From a checkpoint of a small image classifier: 90422 training examples.
Rows from block 7, named by matrix and row number. Rows with one number belong to one attention dimension. Each number is 500 + 25 x the weight over its row's rms, rounded and kept within 0 to 999. All counts start at 0. Numbers have three digits each. After the name is the row's rms in percent of the matrix's.
# v: window attention query, key and value (stacked) (model.blocks.7.attn.qkv.weight, 720x256, the v third), inputs 0-255
# proj: window attention output (model.blocks.7.attn.proj.weight, 256x240, transposed), outputs 0-255
v.165 099:479498471502500495533506453534510472540506505489501483473510443483566556506537481525524484472463515498539466529510503485464532479526501505502503499520506498476466507485475475493478425519461513556455472502461502527518470475500467497512485518522516494497535505528523525555544484504499471498468479497546520503464465548496467529465520475487480509524544548502513503510471459546495508508450502543502501486480521498488493497491489507522477544495483519476501501528514524467487550485503469540495497493501472524492484523451532507478500520512442502503522494465504499473532547515506510503485490542525456485470473505553471481465522467484464514490491481455466492494490514523471500496526493527504480465483491503455486492503500496495504525517507497473483541473490489482488497521494554
proj.165 101:483481542507511523504485492495487462520505485548565448484485529550463508478461461554544486491512473503465499513479508456473478518526475483543523472526526480479486479506520507497462474477485494474436521495502523486518522494530503516497462518472502482490519479501497496467475474495485478548478516533490475498471509487522490504483481515543459526520481544514481505475520518519502478533514509505524547465565489545485490485486507483527531524511513545455522575514544470489468491547468529455489494475501496467532473471490502497464535497483504524568495503485539479514496503510474480512548473502483509515520534462513518492521481491501454490455530504515515521506497536515499509501508506537483492546462503526501516487537490479492488506471488491496496509509518505493519472488540477
v.166 099:547506550495466500493480548500527536499541446481462477513513543506495457513502485506493521513519483498492492484490532505532507496459516530499461517468448506523505485507486525494515495518482434505515508456496485507534479501481494523522507547505519516481519471447556488463454503524499469476506498479502457492478478514509567499476505507516529532497477544480512497522522542513520511516511515471482466472518453500539466508501503523522533566497472467524484490477495509498497505520477461487513499461465502480499477480520494498499515456466538468510461486455525506500519487517499485500497496540502495503531577546490508512481474501450486470463555483499486515524511506519476501480472490472503503487493514461499492499532527529504502500506471465483529456553522532514484478469516542
proj.166 100:514525523515478530465517471490507499485509455506491511509509512486556503476487549490437523523485537554530489489544501496505511545483548479483515518528508545538521550482500547497502532514456467555486467504510464524439470525488457498477506494505481505515486522471476534490526477496510478453516501507501491512512498494492497494506472504508536504508509528498468457540504486507479508497480475471471473506459524476506486502537485475513508488518493533520522507506547494501502526483487497507486525537458511486489518480466542520512502475483527496490490461506474517439519522475546518504479473486504497533468467557499469498472533519516520545503462497473541476552538486516581475532482497502473499478532488499504469510507530482458476519518462492533483503472494528502483481481510523
v.167 101:500511487483499543511511470465498505517507522488525481524478546458486500488518451487530497519526485493478517520535525522518482542513509496517509486509506502514495486491513472442513501527480503506513412528478509517503508513492487486507503528503527486539501521461537516461502455475486525508512490532499459459524530462505520508489497480510444511513534515499516489536482482546463480496491501554478514470534485500515489505530550474437564494483538519559537461497494488499452514490522535493505519506480506505495482460506514546491486481476532484521485516488552508483460542491471515500506498486475478503485505518527539455515496478499475472520494503490512499469466556513516445507542480546505483458536519495536468462486441496541497489530477494513529487515503520510488528493525495
proj.167 105:494513513493537486523478538503518501555508539502503464465488451504511478525481475493443496502486501539516549510521491480516537478520448463517519541483516502466516500476510529500522523463453469516523498508524494499500455528520460495525539506481524497500520505533518495512523501478532523471507467531477543495506467524487475462527487481503493498535518501526470505535498524470530493415453497528488561486501470504522519496514488507538497488539523481531516444464473485481504486471510480568525517488484494464519512504494456526485545538497521533526507489488471517537487507459485487488499455423489503484475469489518485475500511514486523510527544483527492519511541522488521503477497481498490493537508487500531490508501496467506485515496507509541498475450477484491523480531506454
v.168 099:472430502488482493505495485478488504526475520498489499501503463515454504509488447518525507572523523469508519505471519510537477511485505498465511467457465497522520509526506480509491508520493472488487520544478476471520503482506484510524537484461532500511492478481513473479516437497476506485532542514504492502531525530511482480487547456515439502542484475448513514564529466516491484485570468494521494526507481490497488535496528549527480522488482505505471524486474520481508478541481496468454514462490478494481549504527499486489506479494502490505529497537465552544465499508483488540487506496495474475479533496484552507464482489520527507499523513505472510534494505460516473495526499539508463496463484446525496529507516463469495449482468504484509491528492477458470488498523521
proj.168 097:482497479472503508480514543511514496430506513500478532490459516495485498497506521482482463492479456498498475491490500516492510481542477556424497495511446519481520486496507467501517530521492448494483456506491528509500564474491469493483513562511540495464482525511495528479532518503489499524486495436499479540510496510502512548522520483441539480519560512552484499532535507494488542462513515492507499518505489525515509496524481500474494500533516487493523501506518479511502523495548498503512454476488476531522497486485471536519486461494511509513503472514514487553533481489490549464478521493510502486511529498541504538480506478508466529513473482488496484459538524477506508476550530507512480527497532548483502510507509506482497493500470457534526535519506563523478515551472549
v.169 095:519466441521498504463481475502495521507531524470431524497514534494502494543556480530466532528460528534479495541548488502490487465559507501482496502510508521483499500487529496513499470508509507509467525515486493511527528450562527482541507515499514495508539481529492480493495459500458526465543509469476497499521490533505492522481498504504540512507490512494476483473496499511507516507481513528495518552482518515477468472484495495533513563460497497472533511506481499473525512477486492513479492525541498521484481493497525520513491511440487530470498478545518474482534472524515517512496534506526533455519504488483467499482525484564484492504502478513453498507533503495509554464530523482528497481494508539476478530472472465439504529507447501499492505500514471489556513456469541
proj.169 088:476482507517480497502472482461516478522488506473457490495497491508481482491462508554514515514500472496458493482457509503492457548510514500489520469562518529461518492491507515473515481487451475535518500558537500505498497494453474542536505492475495480503552474465503508473547517563512449504492497483509496488503519510533525523488510491532549524508486505504543469490499542508465522514476497522516476487519551481509511455493485464492517497490479475479509487504528502538492488556486479523467451540493474482497499498471542496502482501497499481488516482491545479497541504543496466541477513548523440532562518488528525450516478517509484493487497483546480508487493500514482493517464482488513503456508528528514507538513526527458535476533482552471516513464507484456510509499497489
v.170 099:476458463506490459510490442492467515504492531462522499549507485507486536512548464533536455521522525507480529503485524483496525470521505536506513499522532497510463491457532491485511508512506496551493477539508467442497524512503549513479509507518515534498532461474538524486508530474509484506534479537488491525518546552510495506508532493517483474504492475477513513449507491489542513470499466527506479502439494499514516429512483478499525498488515504521502498511499484547471538469525507525507521471471472504501500464523517498460497503509447492500463520471500522410492474498530484508518469514497470544503506463507542481501497492530484540481522493505486496483528481519454484503510529451492504506498532508474495498514501458508510555483497483534507510502564524497517462500515514
proj.170 100:488516500497485461527464517476500511521449526526472507505447559486470496539471466510493527471494496530489489504488477494556451490525493452512504506468500511526533516493499496482487533491546525497495494482511525498538531577505466547517507494467472467498518466519465470483516489490469484518468471488503521458501521497551477502467518549483529507509498461517502512505523496499497489469481531481470448500503487488522467496486479518497497508555478481496468501485491472477560504503498480504488460456499563467522505437476517476548463547479477524524493537461505490520513512516478505474474514487513513479502442507513477512535489489490512506531521492498468490508537507462530527506493482511522475488510514499497556501519492541521464469528524514512491503509496503499546528469538486
v.171 094:461508505505492498475516482514473484513483485512508489431479511470503491493492504520531522475480553443512495511517481493477478515498498509559500515498514447509460495508515519483485479509478504480474479516464513503531493522481522519507520550514505475518512508476495492504544460470495488472481489502488505499517500553487442440531521525478434471511509458481527497497514503488469465496491535531473450517471522496518443541474506559481474508522452522520508525536492560471489501505540467528494454496542476507488544527512499497521528489535514461520548475521495507529528491502515540528545511480455486475515499515509506511520499527520529507491532462481528520512489539496494474489511482526504474488488512522481524462494502504513505492541562490470517505508495483540541531546519512
proj.171 099:499516491473542497491521501510491484481489489517526476503501489466495488513524517478450487514465512516491504489466461517504527532495464547533496449484492516466510473513500509545516494485467495456455523527536474506480479496522560498507449494501460519481464482521525478493514488483499509530525538505483492508449530464480525511488472517475474527494527540520496497459527483555570514483468501543536534525484506554448485484478503481500508487499498492518553535541487478536513512528509467484540482491514449534525525493496499497456492513488447492490482514492471529512479439469472490527472515518491507487542491516489479532510456462506477470468478527509483510486502528492463486509494511470482452505501508485523473501459494484466508476544496536522501536540489500473498494490517543
v.172 091:543539458515532517511483519483517492513506517506476549496551520457498491473498550495494496502514504496493470509523463490501501512498522495524542470475511550535492486511500513543503509569493465496491500513529500537503497509556490508511482500502525506516524526512464490480469529528468498482494510520460505490543488469500466510510537463507483456465502459522506509473510530497504525493482489520494540523493499504545490501475485507476500545497484522506497552446536466542523496503491549503509537478504538490541463508497488501471471513483472499510494497564495474477512499541533538509491513485504511464518508487514463517512497521507500461497489493530506482485504488478515519473497519485456501467586499504527521529526469483498479514546557477533481476534523523567568481481518494
proj.172 093:460519486537484482481526545437525477469514523501473510495533474454497437506522469493523502507556516469526520508462498537464501519519492502483497518501515489502547494521476485511519516448500466477526510469489500493467482457499521502536485462493475520519457443478492487480531520515523498513514483490530500487507475506454490495524511502481496509506468450500516469484499489525500483544440457514502501486511485498492477474467497515502505508504497507481499507491463498459474516558495495538481536501487493499465476510454530526486501460533488510494525506487534490508469529528495470537498512513486505543511520472499492504495501531494470537470504504487535493520497528541492450474446404489465498501548491493470509529483502522478500433468526504499496465503536497481497502463539488
v.173 092:523479499483533512501519486476478508496484532521461528508503509502521488530508517531521513479510513552488521480476444504532504501488506464500511505478468490464504491465564462450482505499564519518490527481487534527472490494487483480485533498502448531505503497506484537526478513465483509528495506468571523464482493498515523527513494502466506515452518505466467505457514504479481521449514508536514522505441503482513499496522487494503479454548460575511470498517496497469475493516501501524511511516508506496473522488534495514480508500517462506485530468510515491462543477461457484487494486496485487516501477496467515513498501501529518520488423523496535534511470476498485462509509541490512453536512471538504515458475456498505502497543473520485499516518460452507511568536514484
proj.173 091:493494487503508500503543518473466504499473517496535494535547502481497555478498500501511453508560476485496525523502479487503530500534520495490491512501495488471483532503473480507498515467541490517489493503521525475537482465512533513468521509439537498455526465538517497518468509447480508471524489463503531497519507487562527478519522503512478498513513490456507500532538511494483506466482523472488563488526525507505525508494538479468526512515480491481508489500499488525494462469473480495513507480503479465501481520492536484496511548504465500492470540519500484559458550453451501528539491474496472480474550494502515514498507498514507530442532527493497516472487554492463471532522532519551538482504514501519493521439486500552487475488503500509461454477536482502496519504544470
v.174 101:470511490517533471516500503452493504489478509520513482478513497503475465481484474493508492459486478531507522489464472509454494472472472470554484491508477472491470513506504493516520502506459541526538509501487466513506523483544533516520511537493509509518527515509513522488509491506491532495493491496516478507493480480478491449516437444517493522484556521476541521540491481497481449469520521496506478470468511520488506514459500564485551477481514543487505498486494524517496591545484507541503499506529479503512532490415515435529551504517472464502457518555512516489488495533528466468496466462508515524502520484495494454502525472501494471494484479468500497534474483512483486465493537520542515502524512485481501512523521519505517501524529525457485533489524518479518494491508509
proj.174 096:524498495502504536471488518503475491536479497459515526484545516494498511499467471564512482508518510504521486563475490498532500504493511446468480514484488496502474529517457493513466492514480517495520471500509504486505495517485500475528494514494470553486460487520525495495479492495513477486518537533498509504461459529513515522508515460525498535545485485466481568468499438515522507494461491491507489527489507500478530448509528500510522515523487527483490467509508457507491488527495508482450441528518496541462518495488507495525532520481519518501521469435508505507477522457509536511498486506461492461467499507467482540467452478488483424550472504533467530462507520507531487477492493434467490455459497497519487474509517476486485492529475545477466508522520499502470475504523503
v.175 101:468497523496507486521519526517497535479512500470490473528485515481527537557519456522470526477507531498492522456519492505475510493536471570495529492502494468453511510475531543456497466516512511478494493550481512493523495503496511476531493498476533508512517498506560504540514466451450509492515463508496508519461468519426517524511495520526494468520508540451466546490502502543467468507532494520521450469482514496479462499511504488472505504520468516472486485485461521493504473494572522476514535506488514508518479493543514505508525488524464494524524502491478469563526514498529550491504492497484471546528529549478467480511496503477525511472503498508509500497513525514469518480528510466517514493486513564502491483482471494498501489484469513455510505490534507461492550525481477
proj.175 105:504562495519554494524526510481457495551523520528488494510505499487552539504487476498490529468437493546513506514470465504518505534449530485524499504505502465534470521497495475483471480526496482528483544555546472495519522476506517527497548505533466448479517535526522475508483514507511509502499502521500495463516503495538510542480488551502527521479518509536503504447532542481519519488496490518530519546507513480514540540483448473473529500489539455516485489525540533542516492518465536512481496494527471527532474485539508520509488483478481502512490445495496533493507516536474440510517516494470454500503504522514507517494495468536520509523486513516480525522495484530507479494468514537537481548464491507508493465495499488459493514537519497531506506498483499470512504546485493
v.176 097:511527473482472488494458483481472468546509483495471491449510455525532490522487466513486491500454505531497471526508515523520550520497507534512493500502561529514498530502507498521483497477522481511485449493440481510528479512521466544499548557491442476490497529507493517468494508517488504506475477494476519469576492494515485528538490487482532498496505499505505468500456515460492463444518524515507509492486465492454469515482481521482471492514554489506499508475490485489519521462519499528460445536476510505563501519501508487481505495580496480481484472511489487483498496527516478496516487490526484496517523495496458493501492476502550511488496513502485489510461536504486485443471460499558517516496498507487466553507490479484466488444508464561508501512507490488491478485474510
proj.176 100:484496526486512516536502506514519534519501502498457535500474524518500484534516508543540521486526510520474511458480471516492471497478526468442531528512518503499468475556512520488529479490499483544523478505498518489515500500506527515511462441501487501484455530524515508518513478513500490491504501513502502501484464470545489485456490552495552479482505502463469524469521474523475518556542500492455504494517528472514468484514524513483510504478522473456463535521469500471485545518463504459521480493531453511480505505461482464535503545470521477495527493472493486494529498489501452516466470506498498524473504475522490489525495501472494494511526506520479560487504495528476512462528501498453508544465565462483517504474487479516554508464464494442484512476492507529502568499516500
v.177 096:471491513495499517527529497496503487492511467517492502576507486468488483489468530541540496478497494486477473493464488484560493486563487488481467522536432512464521498511449514539507515498486532474525517487493484501471492518465453527483504484487514537497491478481461447530503467472572550478446535495501504503489498498497497484531520530528474526536504540539503526473522496531492499479464482458527506528532505497508518472499498513507468465489514524477476486475541496509500481555497510517498510514487536487486509504476476506503477514546514458528475542521465474474516514488477483499446512499457536521528481515479488491513494483457486500482521466481511499531502463516519516512488463490479445494513497491495476534528477482524516518450473490504467441523536526503485498506504484
proj.177 096:508520493510495501483510505520508540540514498526501521503519542524485504487493518474497489477522550482537498484518482529465515512457498500530489449450451470547490512464513520494490504486478458512502511502525495488547474501505526494487488495466491493478481541458520528517507453531521497480527507517499535527505503501472487483493500511499507484493514526540504506492494522522544442490474490518489487488514517514484428511548525517508534471527506506523508511515524476475546468469532529519478544485516509493473497511543516489469494472506487578568496479510545459497516518514490470508515519507530494519439519535505469525493536536470531514510451495473535495471479533474522497527482473504475481501492477520476495521526525519503490546462458479509516495499519487480524525505417453
v.178 093:484514509530500545508513468500470486499495530513442510476500533489506481485513496487480552545569510487514523503496515536475524478500489506543528506561467472501463518543495539501542483524515506493512450515481481499527490496495505492538519553507494490513495507470491473530535499494477514484542521483509510488459494586526507540494505479513522506476515549482503525500485526514500523503504497515498503465487520486476464499484587532450496502472534546471531499474509509501479490537519489526525507494545498504482517498465498537542494459488524495545511485472500485485494494524493534512477457453472485503513464508514532502498483501505496491503478449488532494480540481481521518495502505506456463479505438517467474527470483490497466522505489491548477506485555483469476478473499507
proj.178 100:489502501535531487508494498455502499430527523468486456474475472522445482569469478442494475498470503500503475478500506546521508503496452490529512533519509518555480522503514507493493491502519503469533551471541519470518501486466488484478537475463492486497528476493483484505487520474525509489500537476527495498491485505508479513509526474492515478514517512452498493556480462499492493469517515511503519464481522562505492500470458514470480485501540459485550470524538499455537502513502523519479486473488479518472496470478529498542497504506462512518491476499553523510509500518507471497491497492459505520490453478510470512454506522565494480529512536485491529517497520477478494504457514524510495531509506530488479529532508504524515514466506494454506547489510501444525471476552541
v.179 101:468488475499484493447495486474476533526498480486458511483450546492520476520499509498449510478463482510490506485504533592548538495489485445479460476526519506495501519490480495479532520463515508469514482468451491492518504481514507491505520501490481494496495509508486486471499480487459463532511533539512502474473489481512529536482512534511483496477499555501494475501497437496525516457520513521536492455482478504502402473478498491511472477477457516525531518512500489504468487461487485518510476519514502529477487485457510486507467515504455491516495512460484543485533544502460519473521532529501549540473496498507513507525527511505497494476524475524509514531542530513492560502525486493516499479483495497483495460457519522496495497501511552516525497501448523519461514476504491
proj.179 099:467496537493536538485529520519501547541523470481517491452460485513525514450495501488489495477482492469564497505502515500518487536500551545509467460507543513501478513468508481542505506511498556492545488504479483500531502525470485503473547449495509505482515520470512522523542502489478491508497486514484516505519512526513496504515494485497478472481506501503507540499512459467523514505542513529481488480477515473541507458515528456526508486487523502470461492494557520491470482516473460489497499486481519497506540521504518484486549554522501519519449509472514574540522511463531514519538465488486461477524464520512477475509510495557489516518513501481503499496535460476488515475504537499496509456487528474495493510520513525505524514495511508480446536447552463502526537492478527
v.180 105:481541522506480505523467506546467529424468455537491542471494510505508450476511537496503492463481488524455553495496539514534515510530507527479523483513516474477471484494474495456459499501515509504447511499516527484466513486501468492494490537497482510517503490518520497465469537522455524480490500517507477519494491520469532535504496460491521558511539460492461470512483535495501527521512483531515504552471445524481501468499483486503457512517480512472481503502490516512537515497558503519478533551486519521492530499520512481531537505495519508458526520509508501521528489481497472542526513490475546512491489481522489471529508487514445531499512486476516501430498510494491504491489510488512489495566476514519550477499500527487466469468482488471501535517481474505503534542505461
proj.180 099:491519503456502529471451523490481556525464482502511531505499478541500492469472472519460515457487518483466458476506495512526489487505533450471494481461489486473510518444500521533447545490547505498556476497540488549490477487513541549470490465529498472507530482526530524487498521544485498485526472523440489473534484515508518484491500504463511503484526501446478514493538537495483518489505505536469505545504497505422507491521522474507515512520515485490475447542506519549503511509471468521520477491545445505474464523483528507478484487482484461482477501497451524491527496469509521441510480484499499488505509501495531502556472503491480507501513500496497489535513477460505502530505519532488491484529499461504453503496511476521503486547521503491516498475524476489511506495500490
v.181 093:518496466501493486487526491537486520482498559493499495504501487502482441505532510469508520489506445497448470506525483480485520477499508524478466495501530485492471504534535531489452514486531513462503507481485527493509533518508513498539506513490497468492508513529495520433450502486479497457489525545510535517480512480533530488515483507469508502522508518486515504504537472501534495478451528509461519474510513507516484558510514522490484466559470487495503481522518515495499458477486500494456444470517528459453495518550518509492495516465517513494523473534554487542487547492463482506515546478517561508496469504510555474511451503486482510493473517522563495525477465479471451474473573456481476496494514486538506488497501489516501507474491492512488496472484513504532484483498523
proj.181 091:494495485539476495481493473483486495498482490476459490519520486512505505512555490468512488543455507527478467538515507498453542520534512477503504438507468509506504488507491485457479478486547520510526503501502515517464493478532530471559502494486512478506499518486507486513508492476482537558512544488458519517503498535495496519497476485497492511523440479478524539501512457493496479461507502499505505507469518454528526450511489538510467460478530517488518484532516484503572505547490509547545546550531515552512562520495496471488510526559531497504515516472495503529545529487501486539471490490503502507513504549531508471520513524545528457463494478512503494470471494495502520484526518498510504489513481479512480503520495524542461483531429518470477495507493510511501535486502510
v.182 097:490497502458525511504491540475488532531517542499499476513509516478488446507465481470476516537499489462497504468442511517466471484473490523480489518521485463452505442523519517516500481516460475528538499529536486529490482543518511548522448501496503468515496503496492503468469532465516464524482496517490469508551558502450457506504493448461483470495500502492530534520454521482510460494476477515520533515484470523512471505482480527522536546508476506537518480520519532563531484521507510523496469479528482485452463488510478509536487509472532463507512501487466524512488500530504506567493510529504490475488486509486497495491481491483517510458515491529498485455492498493490465531527487501511507530504454481534491463509475472516510493519523487515481438480551513516505477503528519
proj.182 094:484489510515471516482522501523482484526511503470521466489492474481453508527495552493497493507509531486480496455521481522464503476503443465533509503492526465520515510500487495492512487509480534497485509509522476502469520499510509469507460475513537481546459529489527473494493511514523489517506500534551493510472514525497522488504500462491510524515506508512544508516491480525529524513461488516507531508491488471491474505478485538422490478524481505520500509516496456483460498511513536521479488511484517539557468479491511545485512516480443482536558463455479553488500528537494531458483500494528500515509467494505468529522502477510512550525557506496503482470571508523513457487500486493497494490460478460470547482491501460487505488471443493488498507564471440533506451490496518
v.183 112:488486535490496491501502473502519497466521508514528497526479452485479496533505513535515496477499481531531526485488471507519546476486476486481537542524498537493466563518549477512502476443502478507484526487497505499515533468520513477503474513459511530514484469518448517479512476511527489469493482499529520514467494483511496520489491482502519464568464502517451483529514501510485498518507488539451483480486524524515496477498480486482458525451477491493479503511486505487505495505522528525467490542526527484459482499476488483487508534487464521464502505515526513482548506499471533485511471498508471476503491529535440514517483510489463480517546487503530516465514510495485471490539485493499491421487522488503522493554501522492517463461556501543456532533490493531473499485435569
proj.183 100:540462486475505498522491409503470514493526472538488511487484475517503511525478502472503511546514488475509473501515530478543512537522513510511512485544508507492512546489508486519519517511474483504509441514458508520486487514462503490515526479541516529505543488513505496477514494528462528537507515542517486547494510474510494507482539469498501508544549538529512527460560489519507502529538501501479478492509457509505491484491515498520478475486535514475543559498515463555512475464465512468501475522486491485483526522500533478484497492514524507471552466492486432503540494469507464502481525514482514518556509515520497489493509464481522487498507481503523470467486462522475463519508505491447492490504541503490533494497550525449444498504483493516507466500530530487549523494511485
v.184 099:506494498501500533520483506532541500487475497474518452494523487545521485512473494539489538497445505500457523495458486531509490519519523477501488513509444490524512487479523503534533494476483517501536511500555485484485506504533506544469458504492522480505457514471483450517468514511477500529542495524479494517505521509508445546478489463499481476538508504497490475527563501506511514496453508490476521490490462539526472504498517519479458522474504463552495468528488532494478484444508494521457515515503495424473491523481528526507509517528517466480470487516489510480514477557456454512527558498494479531520492465493485484464512538480487469501486507498478535481503509550522508479457514469555491502473463510485529475480500481472495510511479525519504484476511513483524534500530538
proj.184 094:535453529532511468511552546493506491525548513475467518521504523512450515543505532493483488528543519536485457477514519527539522506487438507484549453497525543530507553525516526490469485516525538516524505533513499517476479516457491451531523493481522508484484530511506525504480523490503545494524523516492499526513496501505517471503504505491522517490527493502499511460512495518496492509492499503513512490443522486557477542496520510518487479508485510511505494482516489494469470524503549549491468485480506488520534472503470459505503521453513486500491489483516556491568498512519492503460463512542481526519500508518471481533544521495482519503540492498515470515516470451436491527503487513539506506492517477512564471528499474489498496468496525500515542485525503550521532480489473
v.185 095:469490523475524472490481533533513529479528526508481501484528512506508504541487463504473496493470476492486483456526521494508535530503505446482508465523480536467481439507537480485491557484502518509481488472486537510501474511487488507485542476490504517470494519477542514484501535501468492508526529541468497500494486516534515493499503503486553483438516531503494516515494528474507498553493554488500468488436510507511459506503451517506489467511496512539507479515498485493499495521491460483527522484502526447455504474504457489513536487477489501446519495500467500513459526486476496483515491485482474536445512545496516451495503497489463504498501501502518497490523429535486500453510501480515481481483506488492521503538536555537429503528501495527478492522463545464501538510526541
proj.185 097:493486539515513504502500487492463491489503490503512535519579491477499524516490512542477474527495460507526525476523464498514545522487502479477470488515496465526528496529487527480493534461512506500513504529533545474446562457474506504507531525475489473512529539547550488500480536517463510502530462511492479537514536557519519488511483518536489528472482494435520513486490479495503534529468479473515520501477504462519502520498509499524499494518549536474468542502506485487484492486492519502424501468502512488513464540481517498514512487527504469478498472492506512539529499456512522519480473508461507515484490519471498491496508475501535515507501508506495474501474490456497473526457547477492494463452533520471477509506518494530485530411509481482543484525536490517473511517511480
v.186 105:511480536520480478516500492471498519521509494510496487537437491510490487476498511527515507483535424507511503482470524519515499468504483469473512518504509493532525483503528488485517485463486523502467540463492555495498490518441562537485456499523468519490442489487485491511476491510483506515433507552494472495493500506534549515500490536473510470491523536505467533475513485488505461512497497515518511496497512516484519469519489452505503481509546518533512542430489472496496528539501525482484453496487493516502510503534500500506496545498490467485477521517477512456536545508464510461503432531481493531510469522502498539498515528506499497533496492523492491503493530466475528548482470495527531488541485501498526511501505544481485455541572533524487489493477507506500469506457483
proj.186 104:499510511550485498506480509525494541508477473464518529501527530501522502477513524469528506518504543510531466513510541488485528531483525523547476495491507491495457503477491491489460512489476485510563543487499467514528503462499448487477521452478493535490529517464507477508518468477535482503513486522478538504476543542482471471544510461510491504486523469498529484554488462546521519500506472516478522504514464486477474553479509504523519513521465499499503511513459489516475487475463465522516481513490510535488522508449489475449501538500470528475495521496518530508460535467503477440494499477503529456514548544469455493510490475478530491478524457490537457506474476546508511509539486502448500488513484515460537509503518519514496514472465499520512498469528485511500511474523535
v.187 103:457455515500531473455498485497506529502506529470538503511513472505539520535490446493528517465502467491504519500512512484527504521516484492489468500506523464506485501519541485551474519523481460532485506560531495496532506545523523521471514479540525531529490517528499477496507515467486518521508529522527476513508505472520505519506551516500525474493488488516493473492499469514547514501512484540517491502491525556544491469511497490538531532512478535515566483495495490506515493429519534510470492496504493512515448466498518515515475481529524472493488488497516507466514507457484509478478501522526525553494493511472516507488489522490447509498522496517531539531503518481534536469512502442523518450460478449565514502520473516503472512493537466481503510523531495457533516481492440
proj.187 106:459509514507496489486466555487467479505527525518503526528548495489557486504524527474507521528523513543563525506482475504474489483493502469516503535518505475465567483526516475465503449501521504512532512507471537496492494501462486443474522505478482482529487502513524490535508469547508530516539479487454500501494555510534561523531491525499507474522513505522532496522468516539502469509449501528458505468510473446515489525478532564520538513519507486511484536486447493518487483497474490506516474477537512472545480508521503459490529509512464514539558502477555495499521539517472492544453490497523481495518491535514526495487489516500512503466537469525473461527505499472507498504504478494478524500476491504509525479505500536511487505513522511487507500507482515491494508542472533
v.188 096:510473530538504492512516518505488493520506506482522487516517498484468551523512488528466493530478514522493523494500492488484490500503491455524514500483494488515526482480524501485514471484498526488530550538531495477495492519520554451512461472529491534471496475471496573491528462507473478524530499455519494452478536484526506489485482539503501510455508493493452531480548480499485528525507500490468461484463516481509472467461535498495511501461505487533474478506499467481475477486539503472529499519492530520488586511507495564459518476463493482496480501495543483486513485527502515442511503493514440514531496480480483475550487469468486518528505482504505501539491446519477478491540492466522465514487487522429484519513485533509488507521498495475477506520505520508565530513466504
proj.188 093:522516519516493502582517524471555461494489510474477496502509485496502526498483494506448507520501468556548542510520503479532514504472514515505502474511463519529487506516488523479501549477468421499488488514505503479478536519509461495530506549475492551499522506550502483492500528478515522476497501497499510508521558442545496492520487480517508496515502503536490481494522473522505494512470480489499482500551520521506550540495505488485507493536511506460494522520460524524500490489509489555502453458462510446522499514527500497502476514472462535479479492518514516509483482480539460468489489536489525511493499491450462478508498497488498466491467499503454448519505497500455488531529498459567520498527483506470509515514530526522503538504518528494520519488464512478530461498545488
v.189 093:498502483458541517509490501484488525486538538497502439502480519511526468511504477462507453534511511473509545490501499517545462457513502500499520507498473506478495495511445438491504467496481543521470490504470549490507506503564497520487481507473544506486491505490514520517466508496507498482525494502500540498494529468485519500462499500488471496528481545498525483470507510496528510540498508520526530528500493482496477453504471480530569503477500488528509480491543485465494502533514493460497512489524587459484503466520507486508463505484511498502498474485548519500470538527468527549516515503495467515458488509523540483475525519534468489531534538527474505503468532533542485524545530511523479493524466533459520471491543503487548469530493512497516484466497493465471522501485519
proj.189 096:526536463437476506508482496532507497510502475488490487493517477541475528481493478538481449473485484516503500468492499483492498525466472538528491512516481486484480491465506463485434515495502495486465529521533494521489536574495516530499515554484516487473520518507492476426535510474513459503504499538512477488499505508493486499506498471525484525474487497514514508505459495484478502515452482520481530505533474485547532545518474466519515493534485485470456443489509483488507536491477553537519531498471514465498495471514486540472535531485491475522508462486472473497508544454503524509517515507510479493518511523526468485519483493523523504499514495477533458464486482514504518497522492465509542468516547511513512492528558451513467489514472533508514523462545453496527498535489472
v.190 097:465488511545536460518479525517467498461510513482500539483508542485543500513486579533496469528477455505535501518500518518485529417468483489461476513512497477505509481522475509501538485468486500478490489488477482480502487517500502475468449494486505511496493501498496487479478489491493504472476516536447503504491534528471481465486522521502482521490471464537491500483500497503536460512514549483518477513441521548510475493535532497509519445490493509511529522495532476559498479487509471508505476474504545488528497492505538486453472474499461455552510498525506479504505517478523518496489500504560522461518475505453520489513460499501513508499509539484525480520466505543496494512484504482538570507508513494513514448492513484475488509460548517508506514511515501534465451524479488
proj.190 097:511546496485472507502473487495519486518449499569446499514452530486529525501510454475474527467472515497507453486530494516481501491466512506535456484543526499519470518500506492519461533514488533470527494477477469470515503547499512493476507480526478508504489537497506465492535501483513480538503474512535506487519487503565478455482499478493478507481524490504516520488513498444501535500518489549500480530501478506538497518494454537518486502523519522499515539504524501479532503525506508505514505493485519474500517520516484459518506524508506552498529486558451495504509519505515473472530523525459521499505489521501489522529466529539526492474524465479475488472484450462502530447449529466526514458519477456509547503525505523494516510551534514517523465529512484489553525478470506
v.191 102:516508499495502520499556471548468558494519523514494455446463495521530498522485487532530562526502503507493492508544469500535538495513500503481481504517511431532450487528533482509518460467510463462477445485507494505532478543485488508521523497476479498537508514491534499492485496484477467486529466514510554512523514509482465503532502486476516468494558452514536508537520496513500493503493525513482495472497488505460470504450535528519509451498491512515530476483494517485511526480557480462489479485504500526520533493527501540541488472529495534471529490469517492497481551531511509534494503512522506482445455526529512510503512509510495520512488502474509469508516548482512530503466477490497477487547474519498535490520505485474506559508510513462514494531481474483482481456497530
proj.191 099:505513465493554535456476519486490511470523497500468507501491471502532500512483478505504487504496527546495511514485514470504492511535434509482513539502514544497474518484479488492487472491517527502466519442492527515525527497502518436466463516483460511448503521521462512474492494522542504483519522493511467485469503484499548493517510500481488508541478500471477482527480462504503462519493488527520500521497495504539494552480435496514496496489550483488480497525495502519437513504517508538555494478511511511491554508494528517444530483497472536481514479487469501477523489475486511522474502453485504518534481500533488530527478524500528486451520491507537532516478495517441567529482505509508485555517548508516467499547531468472439494504495497492527508502511522475499483458510529